config.toml
arch = "quartznet"
model = "self-supervised audio encoder (BEST-RQ)"
kernel_size = 17
widths = [192, 288, 432]
optimizer = "normuon"
nesterov = true
adamw_lr_other_params = 0.00079
epochs = 90.4
adamw_weight_decay_other_params = 0
Rows from block 3, named by matrix and row number. Rows with one number belong to one channel. Each number is 128 + 32 x the weight over its row's rms, rounded and kept within 0 to 255. All counts start at 0. Numbers have three digits each. After the name is the row's rms in percent of the matrix's.
# convs1: first pointwise conv (model.blocks.3.convs.1.weight, 192x192x1), inputs 0-95
# convs3: second pointwise conv (model.blocks.3.convs.3.weight, 192x192x1, transposed), outputs 0-95
convs1.27 091:124128105129141124128124131108083131156138137123143255142126127121188108104120128126128090115128128126127116124097120091128124131128255146120128135130128119134130116148148127147128200128095126128128042145113128182206134143109128121123139104134130133123117123125093127127127128140129128112
convs1.28 107:097121127000128127117126128127128129128131128132129132142127128128131102126129128126129131162129130127128126115127139107109177130093079128149130117127106073126128126121128136126091126133113164121129127090112135079046130118081089127219130132094127124128130129125107126130154148128119137219
convs1.30 257:128123122128127125160128128136132130126113126128124128127128128128130120128101138034107134148128128147132128129128127128142130127128130129128231130068129110128123128125124128128128135121128127126128128127129131128131133128138129128128127129129129134124128144147128127129131128129126033129
convs1.33 089:131132128114127096128128161028146127135136120084077122127147143131141129151140172131161125070128132119129108129145128139144129125128128020131226129125060128129145128117153129141128113130130130131142124155128089098129127079127155128129128128127128149099129124128112161098167130146124127129
convs1.35 057:135135108128109138128130127202128103200128027128134115126128128132111132128127136130127125128139125161114122020097128128125130123129128118079128231128128136129117115128133129128125052128106128139145121090132132127112132126165135179125123129127128099127132136129128121089130170015118087141
convs1.36 091:131134148102134077125143133118128128145128155125061128150128128128128128128110129128118133143132130126127134133166125132125112130122124131110120134129142128155128128143128128126197133127127080089120128149132138255215127127027117136190128129127129255126137132121130194112145122131122149122
convs1.37 108:101106140125127098129131127128128109110117127015147126127118069134127183137172128126128146160129125116121138128153128122128128127126106121135154127134124147132128130126070122128127129125126128102129125120119128200127121141150122141128107148129122148147130128127125138122127130126128128114
convs1.38 099:180126121099131128130130162137126128128129108076178134132114130136121134130129119128128139170156132127114131130131130135129129127127102133136194127127133135000229129128128128133126135128124127127153130118078145127128127134053130110123127206128132007128092093131128207127139050129139131130
convs1.39 121:125141128130141143128128149126141125140128135128178000127128124132181131185095119128125129127128158127128113128128130181107158128128147118128117090128128125129119131138128095128062127126129119127128183127129133136135128153107120111000128127133128127124085095131130095129135130129143130128
convs1.40 049:127129123129127123152050123147054127128129132133212126128128153076127143124128120133128143120150128131128128125127130128137122128127134128118147155088123086164128127129150087122128124131129126124128177128126152126122143144133128128128204121127134129131121128113126116136129127184127127127
convs1.41 069:169160128102061127107119121135018042129206142057073088128114126125119152126130128128129026160128131121139128128131129117148128135114129255106127129063111128133133127079118131109125129120117143128128125141136129127141137150175018124127129148253113140122102127134112125128000128099128135108
convs1.43 075:112128097145138129121128128157088128100156129149128222127128131128005255099129083128129130124165125172130123112129108122068216122128131125099128127128163136066089128143128109133105100129130128126125060123129136120090128086126130045182135156132191110049129115107079137126134134127160128189
convs1.45 119:218124128080142137131082095130128138132128172127043133131129107132128147063126128121128126136129137127128128128096130148123127133126122174125128128139123128125139127127168116129127118124129154162131128128255131115098128122121169126116098128217129106131127131128130128126112123115128128249
convs1.46 164:126120128142128104127129068255128118128182128128128128104127140132129124127113117149142128137126118126128128065143128129157130126128128205130128116128124126128129131128116095128128125129128129129140127120144166162127128120128128135128128132143123130128156128135106133129119128129128123126
convs1.47 090:127146128138125130137125119125142071129123128255147165124144137128115152126129120116119139131132129129099127128123158125118174128128126092135130106136128128128111131066128133124098113131132129050107170128127131014147126165120178128130123128122127118107143130128134121179133128128128131124
convs1.48 127:130128118128140128129128121129135131125136128134127129128130140124156120117140128128128139120128127163122126129133129128188157128132128107137128125130189130129128128129146131115129123128127128129125128120255216122125129141130128140131136128000128115217127128126126127125082145166145127130
convs1.50 147:128148128130127128128130128124207134128128137134128128083128098126128112129128255132132125067155126127130156128126127129126107127128129128128128132128136128111139139060128128128128255140128130128155129181128127162187156126128128127132126137129129128128142118126122111132129120128128128134
convs1.54 104:128129131129182126129129103131071156089118128129136125147122130124128128127139128126127128129128124128128128120131123122131118139161127118128130129135135140129131126127093128128121157073131139119141128125121049128095125199091136165000127129130128135121158124135130117108255149127128129128
convs1.55 082:128128128133127123133110133158096129143128131078103101129134120128128228144125125128145128123138127121129156007128128135181128132165068148131128129127128127146121093127129145098148255147145161128143123075127132120182084130128127108137127127095158130127114129124131127125073149142128128126
convs1.57 085:077147142129035128128129084108149123130138128135005132129128122183129125132125080129128020127122128128127055084127120115128065131129127114129128128131137126127123129091127107130159121128155127128131128130119126127131127126120127132123129125121107136138000125138123178101140129128164127130
convs1.58 092:128129091125126126128120127223127129086128113152126109156248126132128087131098129125129230121128128129138153127168104116084127133130129136135125148128139118126119128127140152128128202129167124132128132127119173255143128107131127121123119129127146145130087128128128168129134204126153127126
convs1.59 114:127047127099130130128126100128154133123129133139138126128089166160149097000088126123122123134133136126102116255135131128127167175130084128153159116128131128125218128130094129129129140130137129132255128074127146128138128129123124128131133129121125171128218127128128126123128128118134128131
convs1.60 089:123127140123140127128229129130178128119128126115130110129157153134118125129095117130128000131067082130157081143128127128128132099116181113140124128128126130128115129178130133128000129128127127090169128130128131109138134018124134152158142128090130074106077134132134155127183017116101123106
convs1.61 117:130127128129130124128120123138137092000127127157118144153129128140135130096127110143131131105150133150127130128126152128133156119158128128134129128129123128095119115151082138124128128125102128122100139127119126130165128126129126128083125123128127114126134126127126000123144128134131130000
convs1.62 107:120168130140127127128127152131128126128128113131091112099121079128128128122128122125128149149126126128224123145129134128169127103217128133127124123128130223122128122128128130127128119128189140130173127106078128129173127122106135124164129162130124132118124130128132126123142010128129120128
convs1.63 102:128139129099180192130127134130125124112088129127135128118169136138130121138082125128129128130128132122129128128127128129128129110123127101165248128075125149091129148156128112143142116121128128127133132124156150086121128128186131139129153128128120115132120129129129129127255096128114014116
convs1.64 056:149128128158127151128177188124126129130000137140183128128149127122128128130129130128135129127129124128067130125120061107150135128128135132104128125126150119099128154143128128128133154122119128125145124125117125139213130105126132147048128108135128120128127128123128127128145121128060129137
convs1.65 060:129128127130128128213128127136128127128128130118129109102131128120136128128129154135125153127090131127128128117129121129140128125128128128133139129127128109178128071103067127128089129126128122127127125125100153157107087125127129127128133120129119128134026010124129142128128128243132130128
convs1.66 058:133255130129101155139128127134131081129127129086089128121124127133128127128128129128096101124126124128129126255129127133179163128128145120101128121128118141128127124123134127128071076142115126102144132117094128129163127114128129195112116158113128000099128157128139127129134116130130128126
convs1.68 103:172124127130128128255129131125090137128129119130126155119109128209181126127126129050182129138128129129128099163149131131135122186159145131129103140124126136093125128130139128112217134130122127128133123128128134075144137131127097248051125139129133136131129128129120119127149108133199180128
convs1.69 074:122129163093128126114140128122127130085128125110112118136087128113127158110128157127039255127132128127120122127178131123132137125128128139179143123131128129214120156120131091131128085128160125045092150125141100122162110129130129128179089146104127125144127141125128134129116127128126135117
convs1.70 072:127123146133086128255138128127105127101222127136152122143129141128129145145128063120125109130132129184128135132128126131128131134128124166228122125128117130134129129134127076126131126134124128127127144109127127122132098146128122128133131101133136043128110120123128104120104128120102110140
convs1.71 090:134127119107128127125128127136136077126128129127128000133128118066128124138127200134132129140129145131116116121150126128153113107122255128141121123127194132192128114087174006128133135126117128128137119128129112122142128081133132065065128129156125129105128135145129128162125117137128126138
convs1.72 097:123101128128135136126119118161103128143128132133128122129128000129091210128126124126127128126126188128125128136143151135126111131126180128133128128128137128153123148128129128110129143093127117135122103128128107128121161145128111123117129116128115128126126060128129125129127128128128128120
convs1.73 123:128129134120094104120128128125128128129129128226144129128130114124127127069125135129135060157119128128114128128160136138129128127131160122128128060111127130169127138129128137000128120130108128126116129128139110128128123145133120135128134126161129136129146128128137127125125135125130130121
convs1.75 080:133128053140134130134129127116128043127122137119129120140044145114125142135175129153131125132137173090128129128132151108124122128125151127160127127125128128130002128129128149122127132156128113126129130132127109126130126088135126128128133126128126060132142128124108206129156181137132127129
convs1.76 093:084134135115172000128134129104125136127153127126222107128014104162129134128108035143128119135122137123129127149110128128129128148128128127132116131123126129128117129174138095128132093131133128128151126128112111196128126083131118131130129127127173128121120128131144146115200153141128129113
convs1.77 126:111127127128111134126128128113106025081142143105126091128134132158128152128130127159128124126120124128129129133110135129130136195255118125128096105086193127126128113129128135128149135131116129129054144128095127135128124127129126125128128137127137127140128130128165042128147127119128125225
convs1.78 076:128123130133127128128081128129134123122128130124125129058152128128126097116128128132118127126128145130128127127129116128128109127126123129056125161128095129131129128153135107130125098160112127112191119128065111000146128128128128150123126128129133141113120128128093126128147079121128125125
convs1.79 114:126123000125126127020128120118092131131128126133128133128190127173137123163155182127192129127125130128131124140128136134127091120130200061121132170126119150136116128127129128128128109130129143162126169132128135125128124128128136127114129125142130128122128000128192069098162091132100123124
convs1.80 141:128124138129050121130128121164128125130114134134145124134135127127128098160129129128127136127134129135127129132128133128103128157118122131128125119108079129129128127127129124150128128127129129135127123134131131119128132130116127127135098126119128146128154137146129130124120133139255167108
convs1.81 135:116129128130110165132128111128128142160114128145106129150166128075129128120129127117129122128130125128129130128131128127154129126121129078131127128126128127116126127044126141106128134130129128102129130106144118093118127128127129113137131129129103128127132129128128081129128128181128133129
convs1.82 087:130142114101125123129129165126126144134079139135128128128255159113144107130150091128074126102122124141131134129085109168040134128127130130213113161129215128161127103089127119128136137128128078110125153132134129120182125121126123127143143135129131165128114128128128129132238136129140127232
convs1.84 127:111127129133123129130126128151128126128130150148129132125134126132137123127124198128129132117163128128128125211131084139102142126227146189141128133130131098000127128127116133125125122135122118129132127128120116127140130165121101102091130127119128127129128127126127128119110126127131128129
convs1.85 115:179120135158119127127128133137134128125141095128128130118130114126128094128138128145128126032129120128123126140104081128079126134150140129128128128142124176113128126101118127128129144127127124118092100133160129130128127128126125122133111019183149128128126140138125129119128177132126126189
convs1.86 086:128185128129113133129128171103134060112128115133130106129128128130126094174126111077142137134127137128128132128209129128145130126128131120141129141110128130128178129242035128111133142141136128120139121127145125127128128121129134124132172182124068119130128130127127128129136128139128127149
convs1.87 137:098129128119134128128130113136128128127000129121098121126116127125129128129131117125129116129131118140127127120128118117094142122128129132129128128145128128138093119123128128127128123086128129117128129123120130121131122127123128122117134129129155122142135088129125127131127129125144128128
convs1.88 067:128037101128125128127128102255128126128128128135130128132109119129129105128129128137145126136127182128105151114129128129100126128127152127123117127128128129129128145081149135128105123123128128134123128118130125000132115124121101116130131128128227131132130126122145088128125174128151112129
convs1.89 131:126074132142124127128128133127129123134126128099125108131146126134129127127122137127128114098135136128133124141123145123128128129162154189101128128128122133121128115088128132104120128125129136128154127108124127128101130133124130129127125255125130111132120124129139129045128127128127127128
convs1.90 059:177120128127109128129122135128123119122120127132126165191130120127144128143130131131151125000134090128128144193242127134129131128129120133129128124128133132129131128187195103120130124128057128131134122135120130095134128142124124127128136127149126130144128142118166137128128128146105128098
convs1.92 084:132125134128126117128125191140126133110130062133089134084133160135150128129125129128132255054148132126123126163167124128071169138128127157128130138130128128075132083128135121133153080116120127128127130134138137120121130255130161113134104132091129124068127125083020133129160136130148111136
convs1.93 107:127130096128228128135128187131129155128114228131095133128099132107136134130132129118145162124129127130088149127127116105161148128168150069128118124109095126128000134130167131131129127129121146129152128127128127005134129138143119123128126118126132128112145128130128134114103139124128128130
convs1.95 112:125124129128176128128129071128128155128122131164128127123132134119127034129128121128080128128128127127128130128126128174153128126129125131131128128126124118128129134128141121142127138126159095098255128128000119157129128094091083125133218145129165124125132128123013135129125152119128115128
convs1.96 145:110106109075129107060128133129140134126114128133076100118127125126118139110116131126118086083146114129129112128121128128129180101215077140138135134126128130122125134128129046136125130115128127143138255136128128119127127125130125150125128128131131124128129147125128121111115077129128128131
convs1.97 065:133152117091170129121128122129094126167110109116185133136108127158125117133128193154129110129130132140126128128128129255128096122128128134121243140000135165128161128122146083144128116128097127122207124130123129129128128109166128130131128128191126125109105124130132088133181111146127086119
convs1.98 094:147129128132131126132131198132123129126148113173119129139127000093088130109117101127128129126070128135118127121128115130135127126137117151124128128129122130144131116128121128115129126133177132095129092128130138092119125130125103153128130127135116018128117128126124101049130119137125127129
convs1.99 052:128128127121097119128132123206127125126154122126130128128076133128130059138127156129132090130119127128126124128121083129126127127127121154128129144128135130136143143130120105132142194129129127138128128133117148135129128128191130128121129127128137215124132126128128143138122127126124130129
convs1.101 104:002128129126128127128134129118128128091129128130162151134123123116143136132144117129127145143255128130105155107127131120119127122131130129000139132128128127086128143129125127113136167128128107127128142187111128128131139128126146128168168119131075120109125124127062128127156128128126092124
convs1.102 119:126125144137147127143128141132126128131128127128116128130097128141130128128129128127128128128117128129137129125117127130095135125130142105120128144130128156117128125130127105124130123128124131133128128127148131052125126160118135100172131130134128124127130128127123129128128128128131139151
convs1.103 083:128082116128128127128129127255169128124127129122120128229128106144098128036112039119130128131131133129196129130130152094127126128128127116128134128128112107125128117128130121126131120126090136128133131255126123128132149135101128128116124126131127115131129137027125131129128123130068126156
convs1.104 124:134116137147128046123137129105128127149128128119128147150030129242127166138128193136129128127082161127255166125137123128091114220130129149135140128128128128137127119126086115118129195135129128126113125183181128120135128075123128127135130132131153128136127131128129118115127151131128127128
convs1.106 066:198129158087127128192135131149118124117128123138118179125128129115072136127128248175127128129141134128132117118055151135123131128127119126127127085132109111129129121128158127142131112128130136125127127118132128255170125139130140124129144132114132126128127128246050128129127129138128133131
convs1.107 088:135133138128128128126166194255124128127136141140128124149124126128129204118128141108145148129101213128144123123128086115119127129109037138127128124125146133126128218126135127117130153104054125223120144130130129127134128168127126127071083126133106125129090120129117128146136122133116128127
convs1.108 107:127103128128119000127128129129062127128114125168124115148204128169129125112128129128127095148126126130127114130112131129135128127119128100111214128110128129126121128147128128128127131128128127145128170128129124178127128128151104128128126140126171128135123109128129150119128135128128075129
convs1.109 119:135117161120128103128127082129118118125105130122129127128154129153129125142136124130128128129132117128117130128092132128130123118128128127129128126127130128123114128115128124132119129163104154112241128125078136028128117142149125128105170128129134154130124121000077113124158110128121130127
convs1.110 101:118113102113129131078107128134201134125129119096128209128128127128096128132130134132116129143143104129126128122128131102106128178121129133146117081128128128128128127081127138130128124128125125124131255150127127128125128128128120127129139129128128120129127135124155128169125156185125126148
convs1.111 101:138175128124128138117084130141129125109122103110123129076131140128131160102127128103000129118180126129195132132132000128121099128124205136128129127128128133098189135129127128127121131127189128127127051134121127127118130121050088059128145129128126124143075041130128134152148106125139147126
convs1.113 105:122064116134143128127127128131141121101127128133132128132115143128126138129114131096180145128125129128104128133132126075126107128148122128122128118131127128128176133115193174122122131128124129171136128154097069178125127128124134174130128156151128123135128129145073127125128105147147098140
convs3.27 084:127127091073127126120080105131128136118128127128037144129124128036139129152127128134121155124128187128131127148128125116128131130139138129128132128123122127135019109134139093175120129119114078128127177128132107127110129121166128133144164125128128129133129178151109129097123134171129128092
convs3.28 086:104085082161114104107135112228140123128128108125129123123160121125130158139125146157096132126192112128132058116111133128156136128075130134126127127129128130131128131128135114128124127096104133133055132125136122122127128128125125140130124084026195174093044116009134134103120137124116164125
convs3.30 273:176121128115154171128125140128110156128128197176206174128123128156142128128128127128128128128128163108163129128128128214128164140128245148128209128142127124136099152173137202173127112125128114128132128159128128196083129138128143150175198151178115128128127128128128173129128168100128216119
convs3.33 096:127128129127128203127142080126059133131061120200109081114114127138119138136128170130126135056128130113126116129131130128121134130150130131131127125153099140081122132170074131129128129125127131096126143121115128126125150128102122132152127128129134196131128103128129045185255149119099016121
convs3.35 052:126099133129126128152138130131088123096122129099116126128112096142116134113128111132124146122175138132144169133166115139128128122137120128126125112133128126159097129162125146127128128230129255029134156128127118128131130087115091087209128131134129153137000115136084039130091131126127078117
convs3.36 090:198124121136128255130132119121143111128130154110128130056126136125128109139137128129129150137126118128128128089085142129179134028141133135200131126117124141126103133099136153121122156127123141128127149140139053214135107125128072128132150000128178127065089133128085128128160122126110128114
convs3.37 097:133091134123128131130169057150128128116125062235138128132162137125127156129048121143129113039128126136128155127128130128113132125128119139098127136098158132094128128128111083121000134127134128122139124131118127122128128126127095125113083232130168127125128099048129127133128181131144247134
convs3.38 106:132129103132129122113127119128125149131118153007119129125128127126159173128130121128125126115123136128129090122201105129125152128128128142125128121127120138124126130105148085162113124075114140128174126050128115074128161119135157138017132117120128130128128138144137126109124113138111128131
convs3.39 104:128059126114128121153173128128122111129158128123118141126120129128131108127127122115109127126094120108130062116131129182127132137180126185125128132131137138127179123127137140128128145142151128131102128130126131126126132203129000120037134120144131128129158130178119110129132142132130127146
convs3.40 049:120132129126133128124123118138137128097127087128101133146127127129131091127128128031149129162122081127128130130126137163126084134119127065127127108128128128099128128125123055140116121133161129120123131129119104122130127188127048099140131097127129156114148127136255128126127135113140120175
convs3.41 113:131126199129126129088133128126125121127030128102166128119132128130173140126137148139127129129107127115128125129145128114129129120125130131127136190088120128129129126132064125132094141149100129127125126128144134128127104181117130128033125139082119128110124128129123128125000129255148161128
convs3.43 082:144183130218035128164125126116134137119170132128104127140128127127119093137092157154121121255125074101170124128128131113181131122130057130128127130127089127129128128126122128129125131128110128085142153128131126128132129129128255130135128161111128128137130128109061067227175127113125127129
convs3.45 082:128038123107129129127111098246116128128069129123255139118129104144133125129128128130128128128033128081131141127128117161142128115094200157083130085134131133127128133153118195090128131136128127139128127120099127175129113129125125127128103130128124173128125128172124128143132128125124128184
convs3.46 105:126129125127136111078144133028163125141076128128124128125105120129126136129125220089120131130140139153175141183148130126133128128120138122132128170144127085126118132255189124128176131139119128101131128125128125125117117125108129129131151131128128126131141130128137128190135121123143128102
convs3.47 089:131134149128111232203132161127128126128128109163125128088141128179129051132139094136134139137118140137073109114151128095129151125126126128128067126136128129123128127093116128104124129126067125112120078128195128112136135122112131123089163128126123130162138128128126179140008128147130137128
convs3.48 098:128137125128128126132128128127150152113128109136128131128127131133131038129131118188128139154254129168146128124126128128131143092167209127112127126130121128122152127126143147127126073132096133134129126119000206182137152217125127100125150128128139133113128128130132130034127122131128128184
convs3.50 084:124123087089131121116130136080126000132083124128146128124129127123128128124129000129130129129126155121142109122132128129114126000131128123124093124135099104126133125129142127128090112127096103127016154134131085169118143129153145062131121128000125128127094136118130127129137128134113131148
convs3.54 145:129127129087132172128128127127129093139149128149106150109129128122129143122134124130129130119130128123145161128129118128132131128119176176128126123053116127128139123128134136159150131135128126126121129133128126086123126127128089131167129130134127075128128129129130187146138054113096127128
convs3.55 077:087128119131100157168136128124125129131133127223108108180121128130255128130121128104128133147106151143202128133121129128143123191164125130127128159137157086021025092117138123126114139126160130129121127126158198129075108142137181151176130153122126140112238148128128127130164111101128200128
convs3.57 076:088128151145112144111128126111119108129118145101036147128128172144153131126127121133113217130179115127139135128129128109074142119143125127128130128125123128137115133113135124124125129103119095144145165129049156134136122129129004131120129115066125093185191115122118128094172033177129128128
convs3.58 127:255129128118131137121128137134131055130127125122120124118146129132099130125131128128128126116142140128140125204115255125125144130155131120119139076129129124145204189000109179128118129119152183128127142103121087129146130124128114108125145142148126128127133125125128130096135128128123125127
convs3.59 093:162137187134115135183102126099127140127122128127128012136122122126133129123123126052127139129152123128002105169135080128215197079048130142146139158003200128143130123131128126131111115132154133128163128127111114046131120167119124129134126174129148167128160113148128163144037091123133129127
convs3.60 094:124153112128124130143152166146134128116131128079115080128120172164134127131128129124127123164135152127128120117126131127070238127142127255141128125108123126128130138119137129109088129128118226128125126132131115128129128118086160122128129100134195147182132135000120130141125091128013129126
convs3.61 134:152169130125165127129133120114114149141127129139130146128128148020137088131133121127127128122126130129087125128128135131128130163137123142128135116158121128140179145113145115132131119135128128126128123128128129128140130128159124125124130126127163127150126112139129130127138129127128130000
convs3.62 087:105128131025158143126128127137147033128131129129128127044127137128128160221129129157128120123135132121195128129124127128181099025116143157077133129119170129124129125128127144122160134175157138167128128127180126000179130143164126130101131088140169125189149128173129079149135129101129167128
convs3.63 097:116155129120122140127142120132075131180146180136128118127196128109023127135112145209128148128129134117166134127178153129124128126177129207137186119122129153033126095131133127077245105128128008128128146126144192135138127031156128129203123125124146131186127136104126130155189127109121129137
convs3.64 052:128120128123195133106120127103185132126135128127165129096145163134133137126174139138131139127130128127136135128146144134129130110127128128143104131130135132127127122243142148196128132211124175134169112198139148125126054131128127136136128054131129128130127118125130221131143113128128160124
convs3.65 066:140124128108131127139113130128135126133090123128128128165000120125125127127128128131128093128224139128133131111074124128129129107125127130135128126127130163128126186255210126134155127171087127128136113106128129122127127128129137082129128128129130129117126128126128118126129132135170139123
convs3.66 054:117122128080124128136123125128096136164080142128210159128135128125119132051000162152127120135139137059128122072129180142128128124127107133126130127121128128070127201128126120096121185127099103123121124145137120063133126163131219128129101178124214115113128133124092125125089131090213126126
convs3.68 159:076221128130128128116131141133115245099151128143128067129129130128095128131128128128091129128128137176115127131125137131104162130134126136128126128130128128144129129133129069111116133120123123128132128128128138180129133123145146098150128121148137220128128110138100102127082051138127133128
convs3.69 082:128123132129125129134140146124127127129128117127112136191127110104128128084129127122125141120127130117134129129127129132132156138126143100110127169129128115125255122127123135134101140130128143128139118127122104079127129159128144118120110128147058129126130214126136129110031048109101255117
convs3.70 081:128128139130126123131149066141128128077145142135128127126129125128109125127156255138127090122127131127121117103127138128137107130109127127130230092164137127114129129175173128073128123066132130126000119126120106121114126133122148128132123124094140129127127090127120156152057128130134111127
convs3.71 072:128157117090127114126133128111125081128136136108136126110130122132127120113084136164140144134112089030126207111125128130130083108000152139130116128095128127129121147128128110130130128124111123161120126123126128126118128127128157125128026132090133132156128125089160124059126122118132134076
convs3.72 059:022129128130128137110128128128133061129118128133103107125134124097107113072128067164131138137235127128056128124107121127186058140128121142117096177128127085129110127128126128118128128130178126128004130066129127060129116126156129128106122053075127139083134115117129144133088122128128119128
convs3.73 088:153128216106126130129125156127249114133126158255127175128129089125128154123185126097127129132128042131130142000102098125127128109138111173142128108145228146130118144131143128138118088079131125073138212127153154090118080096141108124126120142189124168165132128139125128130130127153129128123
convs3.75 101:131255128129128000132069035135127127131128126128127129117135129123129126212155140118148138073116108129128112145108128112124124255124128128128128128132121120121178128123138134124128127111130121129029112128128129126165128000127130128136125129126124151184123137118121151136126017140122131135
convs3.76 147:160124124133134201117121122131135133214128141034129144117089131136128109205128128141156140129128125103108128077127132132167126055131134135163127129135126130143127126255137128134152131130119134126193128129150147108134154128160228129188134099143128132128209120136178026141133036104127130128
convs3.77 094:132040155176132115129184126121128128128124128129128077136212131132177131045133108131135156132129128122130156128250116127199121113001126121129101150128145125127240129128126107135128140137125143129128128128129131107126124116118122149132133124104118156125127142127194127000152127141132131116
convs3.78 071:131134130072118108126127093139129128128159128127136141135128127128128110129124128129121130094126125099124127136187096108128127171133133126128126107129134128166129128129150136133128120128139084143121105151131127001128115128103146125113073127159141120147139128134113010125107168128133124112
convs3.79 114:128130120129120211000109146135129079000083129128116132130152134125159132128127128156122123162125129128130128128093132128135135124126136124126131140122132129133128125120126109127128106127135097127112115222092136142193128189128110130064139121149098124132129130118113127164140128126122128130
convs3.80 113:169099147194053106127128126123148128128129127125138142128176132128129126128134128103133147106077128124129147183084136133117137101133157126128125128129122137129125137187128139125181128127095128128127129171141124127129128121128117138139128094129126135128116127116198092128128128128212148147
convs3.81 103:098125135144123128128170151128133128108142127168129128133129129081128127137129129129090099127143123143155091136128120117128114120096121128124128224128133140127037130129118132131127131111068029129124115137128128168127128130128152128148128089086098134138076127128132095127133116156132128000
convs3.82 099:145127132097128129120128131094094071148128128141131129129126139133131123129123126075128137127128131084122186139135088004213129096128107126130150128128129130128129129123136127130132109128131133130255104168128153201144129128132134128123129148149119172116123128102128131132168125174128128096
convs3.84 097:129125125131115135128125129130130126131130119148123131158107124103147081121091129125142120051144079120114074132127163233125133104152128118126128128131133128143128114144127128157128150120113131093123128129127128122128127123131128136128114131124122098130127116124114128118128128128128130128
convs3.85 076:079128112128130136125128130139128151127129121015127255014139127127118128114137126131132161106101128130075121124128140128118105160126128121255132094128172129139128113123141120126137117127218128125126129000130125121111150066127139110127113144143125087131151132109139129127161129118129128189
convs3.86 108:150145128161137174124147197139135127127163151105127126120131159139134111255136128132129127148136128122125128105132162127129137123128168107129128140108128130123122128128126160129128126106119128119134131138136128129112076126121161129080159168120128132127156119128127125124153128144129044143
convs3.87 109:124146159129113127126135130192131117127247126128156128133129128132127156054119255113134131087172120124122121128128131129209128140132130130124128123117175109225099126126128127116123121147132127078138130119116115141151119133128128126125133128128130128138128128125128120128126130123131120131
convs3.88 080:193136128115128101138096124106154130128069126121125133140128120126133117129191134128131129127125166128110131127128152000122113135132125127079114133123126153126141130180052112128072125125119135132128121126128128128146164129127235128114128126127125132124128128125128139122128128127126128128
convs3.89 081:128094131127069128132132123128130123123109123122126123130000061112128142065128127134128137124135140134134128095112076128126074125051126127127126122178125128153127128124139128130130127140129130091128126219128122126156128129132091127187127148128128132148128146118109129126215128128150121128
convs3.90 056:115127121127009116138128128128147127069125120122129133119120119125146128113115128153109145137086145128129149127160134123126128121129208126141000126097150091129079120124128156183097128119139133131126129177128127141125221189127127133122135229021123126128124131112115115103128124126129099188
convs3.92 088:131127111128126082255131152126130119131120128000126128136129127129145128142130134128128088111126156119130131147128148129130128120128172141116195128136121127138128091140133132126138118125026101136194128143134131129129115130122143088128069191134126228126146128021119131134114122132036089130
convs3.93 141:133165129121133127126128152126141139128128127103093128068067128131145152160098125133130136134124125130129094129128052127077122139114126092128155135182127110128255128052128126126131216128128067130130081135128128128132118128114080128136162127128129131084116126128128134126123126128091140108
convs3.95 129:129019128126094091138207125121161123120156074113119130111129125130119133147130124126128140132128127098033132129125123128177106128191128128145132128114135133128128134191171128119217108127130128125117124142242131125122128089166132128073162128125000131132129095128128120255146127125128128138
convs3.96 113:128029128140127128190126126175128085126133134136172128123123128128124104128195151126128126124120149129083131132100036178142128128128255129138118170127130127129090129126017112127057131133141128110051138131114123128140069180128000130163130136129118133129127128126121176138148133126136128071
convs3.97 084:128114150119127128114147155138195121126133128188149128134119131229123128115127125135220145138166128125126129255133127146121158122137137128127156104255128125104130141112131133127130144129128127134131121086144133128137126134162080114133131120130128129142123135109131119122133122129228120130
convs3.98 109:127223079136129099128136136129198127128167142255128128129129255162125175130128128113122129234149129129129155130115129126128143100126128155129130194128128128108158127128138126141142124107128125142147140174128123151126127154153124163140123118128129129127126131156180128131129151230121132131
convs3.99 056:125112131129135103135124068072118127137128136165130131188107136128130125127129138100128130121127116126143132099127139189132129139130135121157128042127126128138128127252127129156128122143128149127088127139124128128157124158044127118101098157121175100077105070053139094129140126143127122174
convs3.101 083:128128157133116128104120122160100123142127127125077141128123130140153125129098132152135127105130123123120129147120125127178119242125139120065128138192131128100153128168124106128126130120092138134156118128128052128133000078129159073127128092079130128114120110129126121128128085186169101136
convs3.102 086:133128107124092093153051132114129138100126125139133151102151110163116000128126125132135149110127145125131128128137122139131066187134096119097129149129128178130131026128128043129147136140121134133134093124128129125133108128146129129154124175128118137129129128156129122121078091158123132145
convs3.103 063:126118179128148128062233128166128122135096120121122154134125132128125129127128128132097151124094255129130123118128105126128177127132128128128115129163130060144132121178128117150129163138118145128133144046125125129119141134234198175138116142121128105158127117188127127128124109063135123089
convs3.104 116:127127120073130126128138131139098126125119118128111117196123130234144128131129129126123126128122232132199158128127126127143128207130127128127019126128136131151000110126120127093147129124128129153117113123128126123128128161131000128133161113125124141129125133127126128128128125128128119069
convs3.106 066:129121128129204128128120128128183135146060134128128126128129136129128081131128139123129128129128101128123145129126110181149133133136137111113126132131152128120131133115124107127182129116129115130125059128115119128128130127134090133129125115128129128143124127107096165104127118128137127124
convs3.107 106:132120132127127160113145135133127132127129159114128152130127115078144000127107124123115129101128124156255133130132087128162128134135150132097128112090126129128133130130127131135113102127129131129079111136129124139000130133128128101126128132116125128122129117126105128127128128141120123129
convs3.108 122:126158128114128153099128000127118106113136105128128078092134121127127132175128130107128125129126125125134128130162128128182084126051125124128128115131123140116133125249145127105162133128128125125126128133132128130118110043199133131106113128091024139129138117144148127124125115119134135130
convs3.109 146:128135129129123009099130012169126129101128128124123128129130140130144131107160129127109122128127126123174124129143129127142125128128116133132129110125149128112125130200128130127127106142128130128095127138130121128138134128127027138120125117127115116127188129120130082133130121128131121128
convs3.110 089:126129130109120126107130069255127078125145127129161128125135084135150129117121128217128125119203124129127083128187137127132169133124114139128124128128126127104117164109127128126127128117118062121127166162129128255128122070122198134128129115142156116116127125125156118135135116152138124191
convs3.111 091:181142134130129130130151128127127255127132106121128185097118109090128128125128131124127121091080126191145128133135151127127129129104005119129128128129125122130061101128136127128133105137034127132131149121101126128128128149128128132000131141132129121129115124201122140051035130136125119133
convs3.113 104:124125104119128157141125128128102129128125105129100169133128122130128160129130057095142129140118126132091135128132125137150130132127134121129128119130112129121000128136113128128137221127128128122110131126126129128117162130110132118145118136139166128132126128130128129136130087138103142122